config.toml
hop_length = 160
targets = ["voice"]
norm = "layernorm"
mlp_ratio = 2
fused_qkv = true
loss = "cross_entropy"
residual_init = "none"
lr = 0.015
ema_decay = 0.995
adamw_weight_decay_other_params = 0.01
Rows from block 2, named by matrix and row number. Rows with one number belong to one neuron. Each number is 200 + 20 x the weight over the matrix's rms, rounded and kept within 0 to 999. All counts start at 0.
# fc1: first MLP up (model.blocks.2.ff1.fc1.weight, 512x256), inputs 0-85
# fc2: first MLP down (model.blocks.2.ff1.fc2.weight, 256x512, transposed), outputs 0-85
fc1.83,212,183,193,184,217,222,182,188,202,195,174,194,153,159,207,215,227,209,183,197,236,174,170,250,205,211,246,211,199,222,204,220,205,226,182,220,172,228,213,226,201,171,203,172,214,209,228,172,204,177,199,195,217,201,192,229,218,189,191,193,225,176,199,151,225,223,172,206,202,227,198,246,186,177,231,237,226,183,183,180,224,199,188,187,189,177
fc2.83,165,226,190,194,194,194,177,208,198,213,182,243,252,196,172,233,196,202,200,200,182,212,204,176,187,245,177,184,195,201,172,219,182,170,225,228,220,182,189,207,166,245,199,205,172,196,138,218,211,196,179,246,196,176,205,197,205,203,230,199,191,200,176,225,190,225,241,229,211,222,165,223,212,231,183,167,176,201,228,211,151,191,214,241,224,209
fc1.84,194,191,220,200,189,193,187,213,209,214,195,201,200,195,198,195,191,209,200,197,210,196,200,208,210,193,210,200,221,190,183,200,207,205,191,207,187,210,189,211,185,205,198,204,206,205,190,194,208,200,182,200,192,201,195,201,191,214,200,206,202,198,196,198,205,202,200,191,206,201,187,202,192,191,184,213,206,206,209,193,190,200,188,199,196,197
fc2.84,214,195,197,204,206,209,204,186,195,196,199,198,195,195,197,209,205,197,199,194,204,203,208,191,187,200,185,180,178,204,195,200,205,197,200,192,208,201,209,189,222,185,209,191,196,191,204,195,201,203,214,214,211,212,200,201,200,191,193,204,209,196,212,198,197,200,199,220,199,194,203,198,219,206,203,193,180,197,202,207,205,196,191,195,211,200
fc1.85,189,204,192,199,182,192,212,181,206,181,205,177,195,203,208,187,210,222,218,194,230,187,177,203,213,207,194,223,220,218,218,167,222,211,177,206,215,194,204,217,200,185,216,188,188,187,192,218,183,191,223,190,210,211,174,222,186,211,202,182,219,218,203,200,206,186,188,191,188,220,228,181,202,185,210,197,214,209,219,178,180,178,200,208,195,204
fc2.85,152,215,191,204,197,180,208,192,188,236,207,199,177,176,224,199,225,170,168,203,172,162,178,193,196,185,186,207,217,180,197,240,193,207,179,210,191,185,197,179,193,205,181,225,196,210,210,162,207,195,172,192,208,196,190,187,198,191,245,190,199,160,223,200,188,203,213,222,198,219,215,235,203,194,204,197,213,193,219,204,180,168,179,199,195,218
fc1.86,197,182,181,218,184,250,203,197,212,237,217,237,212,244,202,186,205,202,156,201,237,226,181,193,192,189,207,146,202,173,194,185,229,189,172,222,231,212,165,216,160,222,205,165,172,183,177,203,189,202,203,170,206,178,207,193,193,215,181,210,180,180,229,214,206,236,180,178,186,204,189,212,192,189,187,196,174,207,229,217,160,178,155,179,196,230
fc2.86,161,209,170,203,182,169,210,203,205,211,208,143,198,156,194,212,177,192,215,201,197,197,221,221,200,219,219,229,187,239,224,249,203,187,196,201,158,157,244,200,190,209,215,217,247,246,201,192,212,173,215,245,212,230,196,183,223,183,162,200,208,239,192,184,197,188,193,188,214,189,203,197,142,190,209,232,192,199,167,184,212,223,243,229,195,200
fc1.87,189,203,203,201,200,195,200,195,200,202,204,198,206,203,205,194,196,190,196,201,191,208,200,198,204,202,203,204,202,209,199,187,207,206,203,200,195,201,201,203,203,198,204,212,197,207,202,208,204,192,209,207,197,197,197,196,190,195,202,203,195,208,199,213,191,201,193,199,199,205,202,194,194,206,195,201,203,193,198,194,208,200,205,203,194,202
fc2.87,206,203,193,207,206,198,189,189,198,202,209,194,200,193,208,203,200,211,193,194,209,189,213,203,201,198,199,190,186,196,199,214,198,195,194,204,199,206,198,197,193,199,198,187,199,197,196,188,209,207,192,196,192,193,198,198,207,203,200,193,198,203,199,190,205,202,201,202,199,197,189,209,203,192,205,202,189,202,198,209,209,200,200,200,208,189
fc1.88,161,190,162,255,207,225,211,183,205,192,176,203,187,200,218,182,171,221,177,175,195,200,210,241,204,240,202,197,165,210,168,195,192,203,199,178,214,222,243,191,207,175,211,203,214,159,209,236,224,198,229,175,214,219,231,184,214,228,199,182,208,192,226,212,136,216,203,208,191,204,209,275,213,219,166,211,237,188,189,145,175,247,222,194,165,220
fc2.88,223,206,224,156,202,219,173,189,171,229,218,224,211,232,179,238,209,165,203,210,197,213,166,214,217,172,200,204,221,198,186,193,169,221,201,198,179,193,193,227,233,186,196,209,209,215,143,132,241,227,182,209,209,214,177,188,238,218,180,205,197,176,221,234,242,224,243,208,153,161,210,184,184,181,267,175,192,222,208,222,200,172,200,212,253,238
fc1.89,190,189,203,215,172,190,144,197,201,184,200,221,178,180,194,201,211,207,195,186,177,204,209,217,202,206,197,209,227,191,209,218,214,183,180,197,202,174,211,188,203,179,221,179,186,197,194,211,177,197,210,207,222,191,198,187,220,202,215,194,182,210,189,200,200,207,218,183,201,233,171,203,201,191,213,184,199,199,221,207,199,179,210,202,201,220
fc2.89,213,217,169,183,229,198,178,212,204,222,199,200,218,209,206,199,217,207,217,217,214,206,184,188,203,200,230,215,193,193,220,166,195,227,168,191,212,201,170,201,217,211,222,212,219,214,179,186,198,233,213,179,184,190,214,223,179,215,184,215,207,195,190,211,193,180,220,203,220,171,203,212,200,174,205,218,223,197,178,181,189,184,189,217,224,202
fc1.90,211,196,197,196,205,193,192,189,192,199,196,203,204,197,222,197,193,189,213,212,199,211,203,208,188,190,201,214,191,206,198,182,196,178,196,200,192,188,203,195,216,214,186,205,205,214,206,203,209,192,204,192,189,206,193,203,208,191,197,186,206,194,185,199,176,191,217,215,203,200,216,210,203,209,199,204,211,192,215,204,190,199,210,202,204,197
fc2.90,211,201,216,189,183,202,208,220,209,191,229,210,185,203,188,195,211,222,196,182,184,185,195,208,211,211,189,212,203,196,214,206,199,205,202,201,210,221,192,220,190,212,185,208,198,191,200,208,189,203,188,206,214,206,195,189,208,203,216,210,193,198,220,190,212,202,186,188,195,204,189,198,212,185,187,196,193,190,189,199,218,193,184,184,184,209
fc1.92,202,192,189,206,205,184,194,203,201,209,209,214,206,195,202,199,192,206,195,203,205,203,196,208,204,207,202,199,205,204,192,184,197,217,193,202,206,207,190,199,201,199,200,203,206,203,192,192,207,197,207,215,204,197,194,202,205,201,203,204,196,202,191,200,193,199,208,200,201,201,204,204,205,200,199,201,203,199,185,193,189,202,204,203,197,206
fc2.92,205,215,199,199,198,218,207,203,197,200,200,192,186,209,194,194,202,202,189,190,214,199,192,191,200,201,203,193,196,194,204,215,200,181,208,215,204,210,222,201,185,193,186,196,194,200,194,199,192,186,190,197,207,201,208,196,189,198,195,197,202,203,209,188,196,197,205,193,201,193,190,202,194,197,208,197,195,199,202,208,198,200,197,203,200,198
fc1.94,199,200,191,201,209,205,200,204,193,200,195,200,207,198,201,199,204,204,204,200,195,200,202,206,201,199,194,200,198,208,200,206,201,200,207,192,202,206,202,196,201,199,192,197,208,197,202,195,198,191,204,194,200,206,211,194,188,195,198,192,204,195,203,199,189,190,202,202,201,197,202,199,201,200,203,195,205,196,199,199,199,204,194,202,205,199
fc2.94,214,199,200,201,195,196,197,199,209,193,200,199,201,207,211,198,202,202,195,205,206,212,204,196,194,203,208,199,203,197,203,189,186,199,201,209,200,204,203,199,199,201,205,202,193,198,197,199,209,210,204,205,203,191,192,210,207,209,199,200,203,205,195,211,207,208,196,200,197,198,189,197,202,199,198,202,201,201,197,201,204,202,213,194,198,191
fc1.96,212,221,189,206,211,183,194,194,200,194,189,233,137,194,194,179,136,199,197,183,221,230,209,238,233,214,198,225,207,214,177,197,192,185,188,175,201,240,178,216,231,261,184,183,234,212,219,264,218,183,187,191,216,183,190,208,212,211,176,183,246,221,166,190,204,195,154,187,225,191,154,170,211,191,185,194,211,204,184,183,223,211,239,213,176,194
fc2.96,218,178,211,210,159,263,204,207,220,217,181,175,221,208,194,222,224,189,184,217,209,156,205,183,168,187,176,163,171,196,166,222,239,186,159,213,215,207,219,178,201,204,215,225,217,156,213,175,206,196,209,187,212,233,199,217,182,203,208,225,200,188,246,236,201,248,172,210,201,195,177,210,171,210,182,231,195,214,219,187,174,195,165,167,218,212
fc1.97,207,199,202,199,189,205,182,200,181,196,179,208,212,205,204,214,190,219,190,195,211,196,195,201,209,186,210,207,204,219,199,216,197,190,207,197,194,199,202,184,216,195,208,231,193,209,189,184,189,182,192,196,217,216,196,198,220,203,188,221,197,187,210,203,203,217,201,172,198,210,214,202,218,207,186,192,192,177,212,222,209,194,202,221,205,201
fc2.97,195,194,196,231,208,204,201,207,218,206,204,200,205,177,192,217,209,216,198,188,183,207,212,209,196,213,196,184,199,179,221,185,205,181,210,207,216,193,202,208,191,195,207,171,193,196,200,198,189,208,190,218,190,213,196,188,163,208,216,190,202,223,203,199,217,192,200,240,199,183,190,203,197,203,206,205,231,210,190,209,189,197,184,189,196,189
fc1.98,236,180,214,201,192,218,182,205,167,232,196,185,231,191,220,186,228,208,219,209,211,184,195,179,204,168,210,198,191,186,160,173,210,220,174,206,180,189,161,186,188,206,209,195,172,190,202,169,173,196,219,190,184,178,161,217,164,257,208,196,203,163,214,189,230,199,208,205,195,234,228,195,214,221,217,188,203,204,200,197,159,175,202,185,187,209
fc2.98,171,210,180,195,188,159,214,207,199,204,207,200,156,167,201,197,206,215,177,222,175,228,210,191,188,202,180,207,228,181,207,209,200,213,206,219,216,175,220,189,252,172,175,238,207,212,202,209,226,192,188,202,203,237,184,177,246,176,178,203,233,171,230,196,209,181,222,176,176,172,212,207,210,197,235,171,203,177,208,196,185,195,165,228,203,162
fc1.100,209,178,184,214,195,220,176,236,186,189,208,214,183,192,204,227,232,185,219,198,201,223,187,196,194,190,187,204,213,210,201,192,206,220,215,234,214,169,205,191,231,223,180,201,208,182,151,187,217,222,183,213,192,219,199,190,221,230,217,190,191,197,190,189,195,227,193,178,222,194,201,196,169,218,185,158,199,164,186,188,198,178,210,207,199,172
fc2.100,192,241,226,213,186,165,225,170,215,214,215,201,190,177,216,187,181,190,178,207,187,203,198,199,218,199,208,212,184,186,184,210,193,202,155,198,214,195,238,162,169,150,226,173,238,213,254,215,206,131,183,235,204,203,218,223,187,213,173,218,175,201,219,217,229,168,206,215,183,244,181,190,213,203,242,199,205,177,223,209,193,223,194,210,196,229
fc1.101,204,212,194,208,219,190,192,196,193,199,203,189,202,201,200,219,211,204,205,219,217,202,213,214,206,186,200,212,199,180,206,195,190,188,210,203,203,208,220,211,211,202,190,205,203,201,203,195,198,203,206,197,190,208,183,195,209,194,191,209,208,201,220,183,201,193,198,205,189,186,202,198,204,205,189,176,193,201,205,199,200,199,199,213,195,190
fc2.101,217,196,218,197,187,203,216,211,203,180,198,206,191,190,195,196,197,189,176,184,184,201,191,197,192,202,194,191,204,219,198,204,200,216,199,210,198,209,184,210,200,208,213,204,195,190,211,207,194,193,209,198,203,198,197,189,203,207,210,199,192,199,190,208,190,184,192,207,210,192,200,211,214,212,209,215,208,194,207,188,205,210,200,183,212,220
fc1.102,206,189,154,183,161,193,230,179,197,207,181,189,228,185,172,242,226,149,195,182,190,204,233,226,168,219,182,194,231,232,206,241,217,210,228,239,202,167,180,172,211,227,195,166,194,193,190,168,233,190,170,212,183,213,182,209,169,233,194,186,202,203,210,196,195,226,223,232,197,192,176,175,201,183,200,146,158,237,221,159,167,182,196,175,174,200
fc2.102,197,216,194,243,236,199,192,203,211,186,173,259,193,185,185,195,195,224,209,220,260,206,189,211,224,197,221,210,190,251,225,190,173,186,194,173,169,181,192,206,168,203,203,183,200,203,233,233,198,205,250,163,185,188,232,182,191,140,203,189,188,234,157,190,199,180,184,172,193,183,212,204,194,264,147,210,234,167,176,253,221,252,192,206,134,191
fc1.103,188,184,214,232,171,205,190,192,186,187,159,205,231,174,166,241,215,240,220,195,241,224,183,246,213,157,188,132,158,204,150,257,232,239,175,167,205,179,206,213,179,189,216,176,159,212,209,173,224,168,206,259,215,216,189,184,207,182,156,231,207,231,205,236,230,195,216,235,172,194,190,176,206,176,201,180,189,170,200,205,251,161,232,210,178,188
fc2.103,209,227,146,210,256,250,185,254,189,181,201,235,149,214,239,189,224,209,153,186,176,243,197,244,162,222,212,256,171,224,201,160,225,207,223,251,226,241,168,129,205,196,186,195,216,183,222,188,234,166,180,219,240,192,201,203,195,153,180,198,228,197,200,160,222,221,177,184,169,204,206,172,163,200,248,203,187,190,182,203,157,212,205,183,225,205
fc1.105,207,240,208,186,277,199,206,186,201,265,232,194,209,213,196,235,216,186,199,183,184,182,210,196,202,282,166,180,209,196,187,212,216,193,249,214,181,171,179,226,206,212,181,210,230,168,183,228,240,241,234,210,212,154,179,203,175,183,252,188,189,267,182,151,172,173,200,206,232,277,243,213,242,195,140,192,204,198,253,160,188,209,265,197,252,200
fc2.105,217,175,185,194,225,246,203,195,237,182,245,186,225,208,185,233,158,246,149,214,239,206,185,173,208,212,229,284,189,185,215,169,219,205,231,212,226,211,229,200,178,199,205,198,192,185,209,135,151,213,190,206,186,178,260,230,254,194,193,182,191,192,203,185,231,173,208,218,174,247,154,189,254,209,230,217,176,183,158,195,221,171,196,202,204,210
fc1.106,186,199,204,204,212,208,204,186,201,204,200,209,197,178,186,214,214,188,201,181,205,197,200,192,196,215,212,206,192,196,197,210,195,200,207,200,196,204,205,194,207,206,209,202,195,197,192,197,190,206,206,196,197,200,198,175,202,213,194,193,185,199,199,202,194,200,212,194,210,179,208,197,200,182,175,208,205,194,196,187,214,194,207,209,180,212
fc2.106,225,194,207,178,200,188,200,220,203,202,192,201,202,222,199,217,185,208,205,210,207,200,195,205,205,201,190,197,188,204,203,195,209,198,210,190,200,187,191,209,199,204,180,212,204,218,202,194,209,201,187,179,211,210,205,223,182,198,199,206,229,199,201,186,186,195,190,196,199,223,184,193,203,219,215,193,195,205,203,211,181,213,210,181,209,197
fc1.107,202,196,204,204,203,204,200,192,198,199,199,200,200,206,202,191,208,198,201,199,198,199,200,202,210,201,202,195,199,206,197,202,197,206,204,195,201,204,200,197,198,197,197,197,202,212,205,202,203,200,207,200,195,203,194,200,206,202,196,198,197,202,198,204,207,199,202,204,199,202,192,200,202,200,198,200,194,197,193,204,204,193,207,198,208,194
fc2.107,196,203,194,196,194,203,192,204,196,199,199,196,205,190,205,208,197,197,195,199,198,203,205,195,197,200,200,204,203,204,195,197,205,201,198,209,207,202,196,201,201,200,202,204,203,192,196,192,202,201,188,199,197,203,207,200,194,201,207,194,201,204,198,196,192,200,197,194,202,199,208,203,197,201,201,200,206,203,206,202,200,206,195,206,201,209
fc1.108,173,182,219,191,220,201,236,226,230,184,202,207,223,227,218,228,219,211,209,210,167,230,180,202,191,192,198,171,210,189,186,220,178,229,209,190,221,182,178,250,166,152,165,202,196,177,217,178,183,205,201,215,206,197,192,222,206,185,192,184,185,182,218,185,207,218,196,242,180,171,235,239,211,195,167,175,208,210,233,192,200,228,238,209,202,174
fc2.108,216,202,212,173,219,217,172,183,176,202,210,221,188,177,208,197,161,172,192,199,202,184,210,202,211,203,200,220,187,162,177,159,233,207,204,203,223,199,201,217,199,253,189,177,175,210,200,213,209,202,184,203,217,196,186,188,235,162,171,191,221,219,191,201,230,208,234,183,230,239,214,182,170,173,216,212,211,188,187,185,213,196,171,184,209,220
fc1.109,205,190,208,193,199,204,207,199,204,192,195,199,220,210,175,218,205,199,190,188,185,200,189,200,210,190,210,187,209,204,196,210,198,215,207,210,195,196,190,198,199,210,203,199,197,181,194,188,219,189,196,187,210,220,205,199,191,194,189,210,199,204,217,202,190,212,196,186,185,201,215,200,194,218,194,199,196,186,193,187,193,166,212,209,197,209
fc2.109,210,208,196,207,198,215,196,216,197,189,191,178,190,194,229,183,179,214,194,189,182,198,193,217,193,208,201,195,191,196,196,188,203,200,196,213,197,196,220,192,179,190,184,184,213,197,197,208,179,212,208,209,173,180,196,203,213,194,197,186,212,205,198,202,194,205,209,183,218,187,199,195,220,206,210,202,196,194,214,219,207,197,203,176,197,203
fc1.110,211,191,200,203,185,161,204,212,234,213,193,208,197,198,201,177,170,206,199,175,199,211,201,213,179,185,227,217,187,204,211,204,189,212,197,214,185,194,185,206,187,184,185,192,202,216,208,187,206,207,183,182,219,219,219,195,193,197,197,191,194,204,198,213,223,206,194,192,196,209,193,186,214,221,202,219,208,208,218,194,177,183,192,209,200,185
fc2.110,181,204,193,204,214,211,196,206,164,199,206,194,188,197,209,186,220,205,216,206,207,189,202,181,211,209,181,193,190,186,191,181,227,191,190,183,211,200,205,221,207,205,206,197,190,214,186,226,203,190,216,177,212,206,191,212,200,210,192,206,183,204,195,198,205,203,198,200,192,220,192,197,202,159,206,180,185,188,194,207,225,204,189,201,175,200
fc1.111,181,179,172,222,237,192,190,180,182,192,194,189,212,191,208,226,218,219,207,165,184,198,210,219,208,182,158,189,206,179,203,197,194,221,189,227,220,166,195,188,210,218,217,191,193,220,173,201,221,161,203,197,203,219,214,232,208,143,171,221,213,169,238,204,221,179,209,218,189,210,213,193,199,200,219,203,210,151,179,212,217,213,213,175,208,222
fc2.111,215,199,235,181,193,207,239,206,196,194,190,233,193,211,241,217,185,152,193,210,209,197,186,203,193,238,195,205,202,193,216,220,219,176,189,198,224,210,225,183,210,239,182,198,207,194,244,160,175,231,208,188,217,167,183,200,185,202,222,180,209,226,223,213,187,200,226,178,211,226,228,174,184,221,184,180,230,230,163,178,196,205,186,198,227,176
fc1.112,175,200,206,193,213,166,202,211,209,202,193,173,190,188,202,216,190,189,176,204,229,200,208,180,191,196,181,167,215,190,199,192,216,206,207,198,163,182,184,200,217,191,205,230,188,205,207,178,216,214,202,203,206,198,217,200,186,198,205,202,190,196,216,187,181,213,218,219,196,201,224,193,204,201,195,221,209,207,199,211,213,216,185,204,208,189
fc2.112,229,192,210,181,188,229,190,185,192,212,207,171,212,201,216,213,199,205,207,183,188,190,198,204,201,202,207,213,200,211,201,194,173,201,219,218,192,212,216,189,191,200,199,179,221,214,192,221,190,196,222,190,188,202,183,195,204,199,182,206,200,216,172,219,216,191,195,204,200,188,191,207,209,190,200,180,186,187,225,192,195,191,179,204,207,192
fc1.113,177,256,113,190,171,165,157,223,236,196,186,213,216,271,231,212,167,183,245,155,111,192,211,213,242,152,245,195,167,216,142,193,169,244,162,192,183,214,167,136,179,218,217,195,197,243,176,199,192,199,237,217,184,159,147,196,186,167,161,192,224,184,206,211,218,156,157,190,226,184,222,189,221,240,231,229,192,238,151,233,252,222,154,247,217,162
fc2.113,224,250,215,224,197,208,242,205,194,204,270,174,201,179,227,223,164,200,192,154,222,217,205,200,181,211,212,204,222,221,234,203,198,228,215,201,178,234,162,210,186,167,214,198,169,206,202,207,197,222,163,206,175,177,232,225,175,238,206,181,173,227,183,220,214,189,224,238,190,210,143,198,208,222,211,254,230,164,180,212,222,181,216,226,209,189
fc1.114,246,197,194,188,219,249,215,192,237,201,205,204,172,224,208,256,164,161,152,211,175,238,277,171,215,251,173,221,185,239,174,201,174,162,232,229,167,177,190,154,199,209,255,201,181,205,236,190,191,128,248,190,192,174,210,194,218,187,168,194,239,209,208,211,160,235,239,181,178,265,191,188,172,213,205,231,217,159,202,250,209,209,231,185,203,218
fc2.114,185,221,195,200,177,188,187,191,209,219,188,204,186,168,207,258,212,243,214,211,225,220,195,185,224,198,220,170,198,174,172,185,199,218,196,198,224,225,233,185,182,199,191,213,166,225,192,211,217,255,196,174,187,204,196,214,214,189,207,216,194,173,224,209,191,240,152,242,205,201,231,219,202,193,152,144,227,173,162,189,184,173,194,179,218,213
fc1.115,205,174,215,211,183,207,201,172,246,155,200,180,203,209,236,233,164,227,194,206,205,190,208,215,191,196,206,197,198,204,206,160,203,242,234,205,221,204,206,214,173,200,243,194,194,191,164,227,222,214,205,194,179,209,180,168,196,186,158,219,186,209,200,145,216,197,194,183,201,212,165,178,234,204,207,230,187,232,174,218,199,221,224,192,197,185
fc2.115,181,188,197,219,193,212,237,216,193,195,186,236,196,193,182,208,212,176,158,163,201,214,198,195,263,215,193,191,227,219,176,208,184,225,166,221,176,208,184,181,165,262,185,225,222,238,193,156,186,203,176,219,167,251,214,168,201,228,205,194,205,206,211,200,220,224,216,183,151,197,228,233,200,235,214,180,178,204,188,218,202,179,191,209,214,216
fc1.116,190,209,237,223,206,221,211,204,218,166,226,189,187,160,160,167,178,197,233,217,199,201,218,160,168,196,189,225,196,208,206,177,207,197,193,190,208,195,209,190,191,182,190,139,229,248,206,173,201,215,213,167,221,169,228,205,206,219,177,157,192,215,179,188,229,206,164,212,199,247,223,190,179,181,246,174,177,191,182,182,179,199,260,220,197,210
fc2.116,214,196,189,172,204,188,195,191,161,235,158,182,223,198,209,208,167,216,219,178,211,181,166,209,235,193,220,212,220,174,171,216,202,200,203,234,185,225,211,203,187,198,210,225,180,184,193,217,199,184,176,215,187,224,140,217,204,219,202,210,175,219,169,223,177,195,205,143,216,171,232,209,195,218,229,196,196,189,168,190,197,173,180,222,219,172
fc1.117,203,186,216,197,249,179,190,214,203,209,202,159,199,178,186,218,185,209,197,171,230,200,227,214,205,174,195,190,182,186,206,188,199,193,191,207,225,203,202,187,220,200,198,167,205,184,211,202,181,217,196,201,185,206,187,183,221,183,220,207,201,201,214,206,237,207,197,215,207,210,194,189,207,204,228,200,190,197,212,193,196,196,186,218,215,189
fc2.117,207,218,196,201,186,211,233,207,199,182,204,208,207,183,211,203,195,181,199,191,185,197,188,205,200,221,213,214,214,203,193,194,209,205,209,216,197,220,195,222,193,192,211,208,179,201,213,194,186,184,209,217,210,210,219,216,218,210,179,208,186,190,186,196,187,180,211,206,193,196,220,198,203,223,170,196,202,184,215,227,212,206,183,189,202,201
fc1.118,213,200,255,159,207,229,254,160,198,202,186,196,165,213,268,207,181,213,197,232,186,179,192,257,203,195,155,150,192,221,185,229,211,227,246,168,226,159,169,247,206,233,179,241,244,207,243,173,274,205,234,262,240,247,187,232,168,232,294,170,203,229,190,218,202,265,156,235,160,193,105,170,169,190,223,219,195,207,160,165,199,208,225,190,176,161
fc2.118,209,151,203,208,186,148,234,249,171,187,230,185,230,252,207,201,179,191,197,201,245,250,221,175,172,187,193,165,258,192,172,283,177,210,185,225,145,210,228,179,195,211,235,217,164,153,183,197,178,168,156,205,169,228,195,189,190,209,146,182,189,215,246,230,212,196,207,172,183,183,228,230,202,187,179,192,216,168,216,211,208,238,213,207,226,202
fc1.120,202,195,209,190,194,220,195,194,211,191,173,215,195,180,198,213,177,203,184,252,246,167,172,211,204,217,199,209,218,200,205,166,206,190,201,221,187,182,197,195,158,172,212,215,192,182,176,151,180,228,170,210,150,202,180,165,211,202,216,201,183,181,213,219,182,219,198,201,207,169,184,178,220,170,180,206,164,202,225,212,181,171,199,160,178,223
fc2.120,215,207,203,200,244,160,224,225,180,183,214,192,184,206,176,186,190,220,205,180,177,230,222,172,204,192,219,205,193,211,194,205,189,201,239,182,165,211,230,187,175,188,196,190,199,186,227,257,230,184,209,214,243,215,190,216,220,224,197,211,186,202,185,208,227,167,229,225,182,210,202,226,217,219,206,201,216,196,201,189,220,226,180,194,222,152
fc1.121,209,188,196,193,222,198,192,194,199,183,201,171,187,210,192,210,196,190,176,219,218,195,243,220,183,221,205,193,207,160,211,199,212,188,214,186,205,165,183,194,209,203,207,220,204,218,193,207,196,199,205,240,184,222,224,181,189,208,199,211,225,184,210,199,194,214,195,199,214,217,186,226,223,206,205,183,167,207,210,206,194,197,206,209,196,223
fc2.121,202,208,244,197,205,189,217,201,202,221,212,213,221,201,175,210,204,201,223,183,169,216,178,183,233,165,191,197,211,226,188,196,195,204,185,230,195,203,218,227,180,216,230,156,181,165,195,183,180,218,206,193,229,164,169,208,209,188,206,219,164,230,189,186,214,165,227,205,220,186,191,185,189,225,169,189,197,204,171,212,223,203,171,182,211,187
fc1.122,210,222,237,175,176,206,178,216,192,166,148,182,213,200,214,244,196,209,208,210,180,176,211,232,212,210,201,183,175,188,177,183,208,155,223,190,227,184,175,237,198,188,232,232,176,163,226,204,182,207,198,202,212,205,187,200,168,193,202,199,197,174,176,205,234,198,204,226,174,193,193,193,178,211,232,188,173,165,205,201,224,240,173,197,209,253
fc2.122,190,203,216,209,245,189,226,218,206,209,229,183,174,192,200,174,195,215,198,215,170,230,194,176,200,172,198,202,216,237,205,222,197,209,158,196,218,202,210,203,174,189,181,204,187,233,215,214,202,220,221,231,242,195,219,180,207,213,153,215,202,215,212,196,202,215,205,203,200,198,224,206,234,207,198,193,224,200,179,208,192,178,191,206,211,151
fc1.125,190,209,189,191,215,185,193,225,219,202,188,181,226,196,181,209,201,209,202,195,180,221,195,203,211,219,212,177,194,202,199,168,205,194,190,221,188,217,228,205,198,213,220,199,205,228,217,173,201,171,201,193,195,220,175,192,162,179,214,212,207,191,206,184,200,190,214,189,210,195,208,194,192,184,220,204,193,212,188,209,192,180,200,184,174,213
fc2.125,199,197,200,213,199,198,227,191,183,195,211,204,183,212,189,221,201,217,218,190,198,187,176,172,184,180,179,224,217,198,199,213,211,191,208,179,194,206,182,207,189,178,186,180,206,211,180,206,195,197,216,205,193,190,201,190,215,200,188,204,194,204,178,220,194,194,227,205,211,204,209,214,206,210,206,224,192,178,225,205,207,218,210,209,208,205
fc1.126,185,169,183,257,193,186,216,214,222,209,202,162,189,230,197,217,198,209,184,200,183,204,230,202,230,195,202,198,217,174,214,215,203,216,202,208,171,203,206,204,189,209,191,189,195,200,206,195,217,210,204,205,204,218,186,197,195,191,205,202,212,240,194,181,237,193,203,209,181,191,189,223,199,175,204,193,172,217,186,174,187,203,213,178,199,212
fc2.126,226,213,218,178,216,219,211,197,197,171,199,221,190,219,191,187,192,196,217,191,197,200,192,225,171,192,187,224,187,211,150,205,213,203,214,201,228,211,213,202,198,205,217,195,181,213,190,187,185,193,213,187,195,194,195,172,183,212,205,200,186,175,215,206,185,196,224,184,185,190,232,169,197,236,200,189,208,200,208,201,206,187,192,204,206,198
fc1.127,221,196,242,191,213,154,255,191,191,233,207,174,220,194,187,182,185,211,176,228,220,169,174,207,224,166,192,177,219,163,201,233,205,217,193,195,218,188,235,203,188,227,189,176,183,220,218,208,219,195,182,227,204,200,185,181,176,228,185,211,185,218,206,222,158,146,223,175,235,195,223,213,233,186,179,247,192,146,191,202,215,217,246,161,212,185
fc2.127,211,199,193,191,238,182,185,208,192,176,211,198,220,169,208,197,196,176,211,178,155,218,183,201,251,213,185,218,192,221,182,184,187,158,234,217,185,211,137,236,150,219,214,198,214,216,182,205,204,192,203,197,223,182,200,231,182,216,209,203,228,168,147,163,208,200,206,181,173,227,188,185,195,215,200,200,195,214,192,184,207,176,196,251,224,176
fc1.129,190,198,200,203,205,204,197,195,205,202,193,202,206,198,193,201,205,198,205,202,199,195,194,203,202,194,206,201,207,197,206,203,194,195,209,195,207,201,198,201,199,196,204,195,199,197,201,199,201,202,198,195,200,194,200,196,204,189,202,203,198,194,200,200,202,197,198,200,197,194,205,207,200,201,204,201,207,206,197,195,200,196,200,205,195,202
fc2.129,208,193,207,193,200,199,199,208,197,199,202,205,188,195,211,204,196,205,189,199,204,199,202,198,200,200,192,191,196,198,196,200,205,207,203,203,189,192,204,197,197,210,201,201,203,206,196,208,204,191,201,200,199,201,193,204,201,211,199,194,202,196,203,201,199,204,205,205,206,201,203,196,208,198,208,196,198,194,208,203,203,193,199,191,203,207
fc1.130,202,222,187,235,219,176,185,151,191,183,189,229,193,207,211,206,142,265,190,246,182,191,193,243,202,269,190,235,177,211,213,205,176,194,221,201,230,199,188,211,214,158,227,191,177,201,178,209,206,230,206,194,199,174,196,186,181,213,165,221,154,249,203,210,226,239,141,151,166,233,172,220,180,174,222,226,202,194,274,216,144,190,221,171,185,220
fc2.130,213,135,223,229,217,146,206,182,206,241,201,187,205,171,164,198,238,183,206,203,203,216,227,182,219,165,185,182,205,217,164,200,221,173,174,195,177,221,215,195,194,201,217,221,228,256,227,151,202,159,215,205,239,211,206,193,176,212,214,236,210,175,192,201,172,181,211,242,219,225,220,203,192,200,169,173,156,198,184,187,218,191,241,232,215,185
fc1.132,200,252,191,191,174,183,196,203,173,185,208,204,166,195,168,175,123,251,223,187,197,211,257,192,208,226,172,217,234,157,166,216,200,180,193,215,227,210,234,205,203,209,199,211,167,195,217,191,243,195,196,209,175,195,207,194,240,173,224,233,223,215,213,174,209,194,191,184,160,177,184,203,165,181,173,161,171,212,205,195,193,203,183,201,217,175
fc2.132,164,173,191,246,211,182,197,188,243,184,163,182,234,185,254,195,204,185,199,182,221,209,177,229,197,163,159,198,208,221,206,198,237,239,216,197,214,185,198,153,176,253,215,221,210,191,219,185,177,183,200,153,221,215,197,188,202,211,201,182,190,256,197,212,203,228,178,238,224,171,200,194,230,200,222,210,227,220,196,216,195,191,242,213,225,217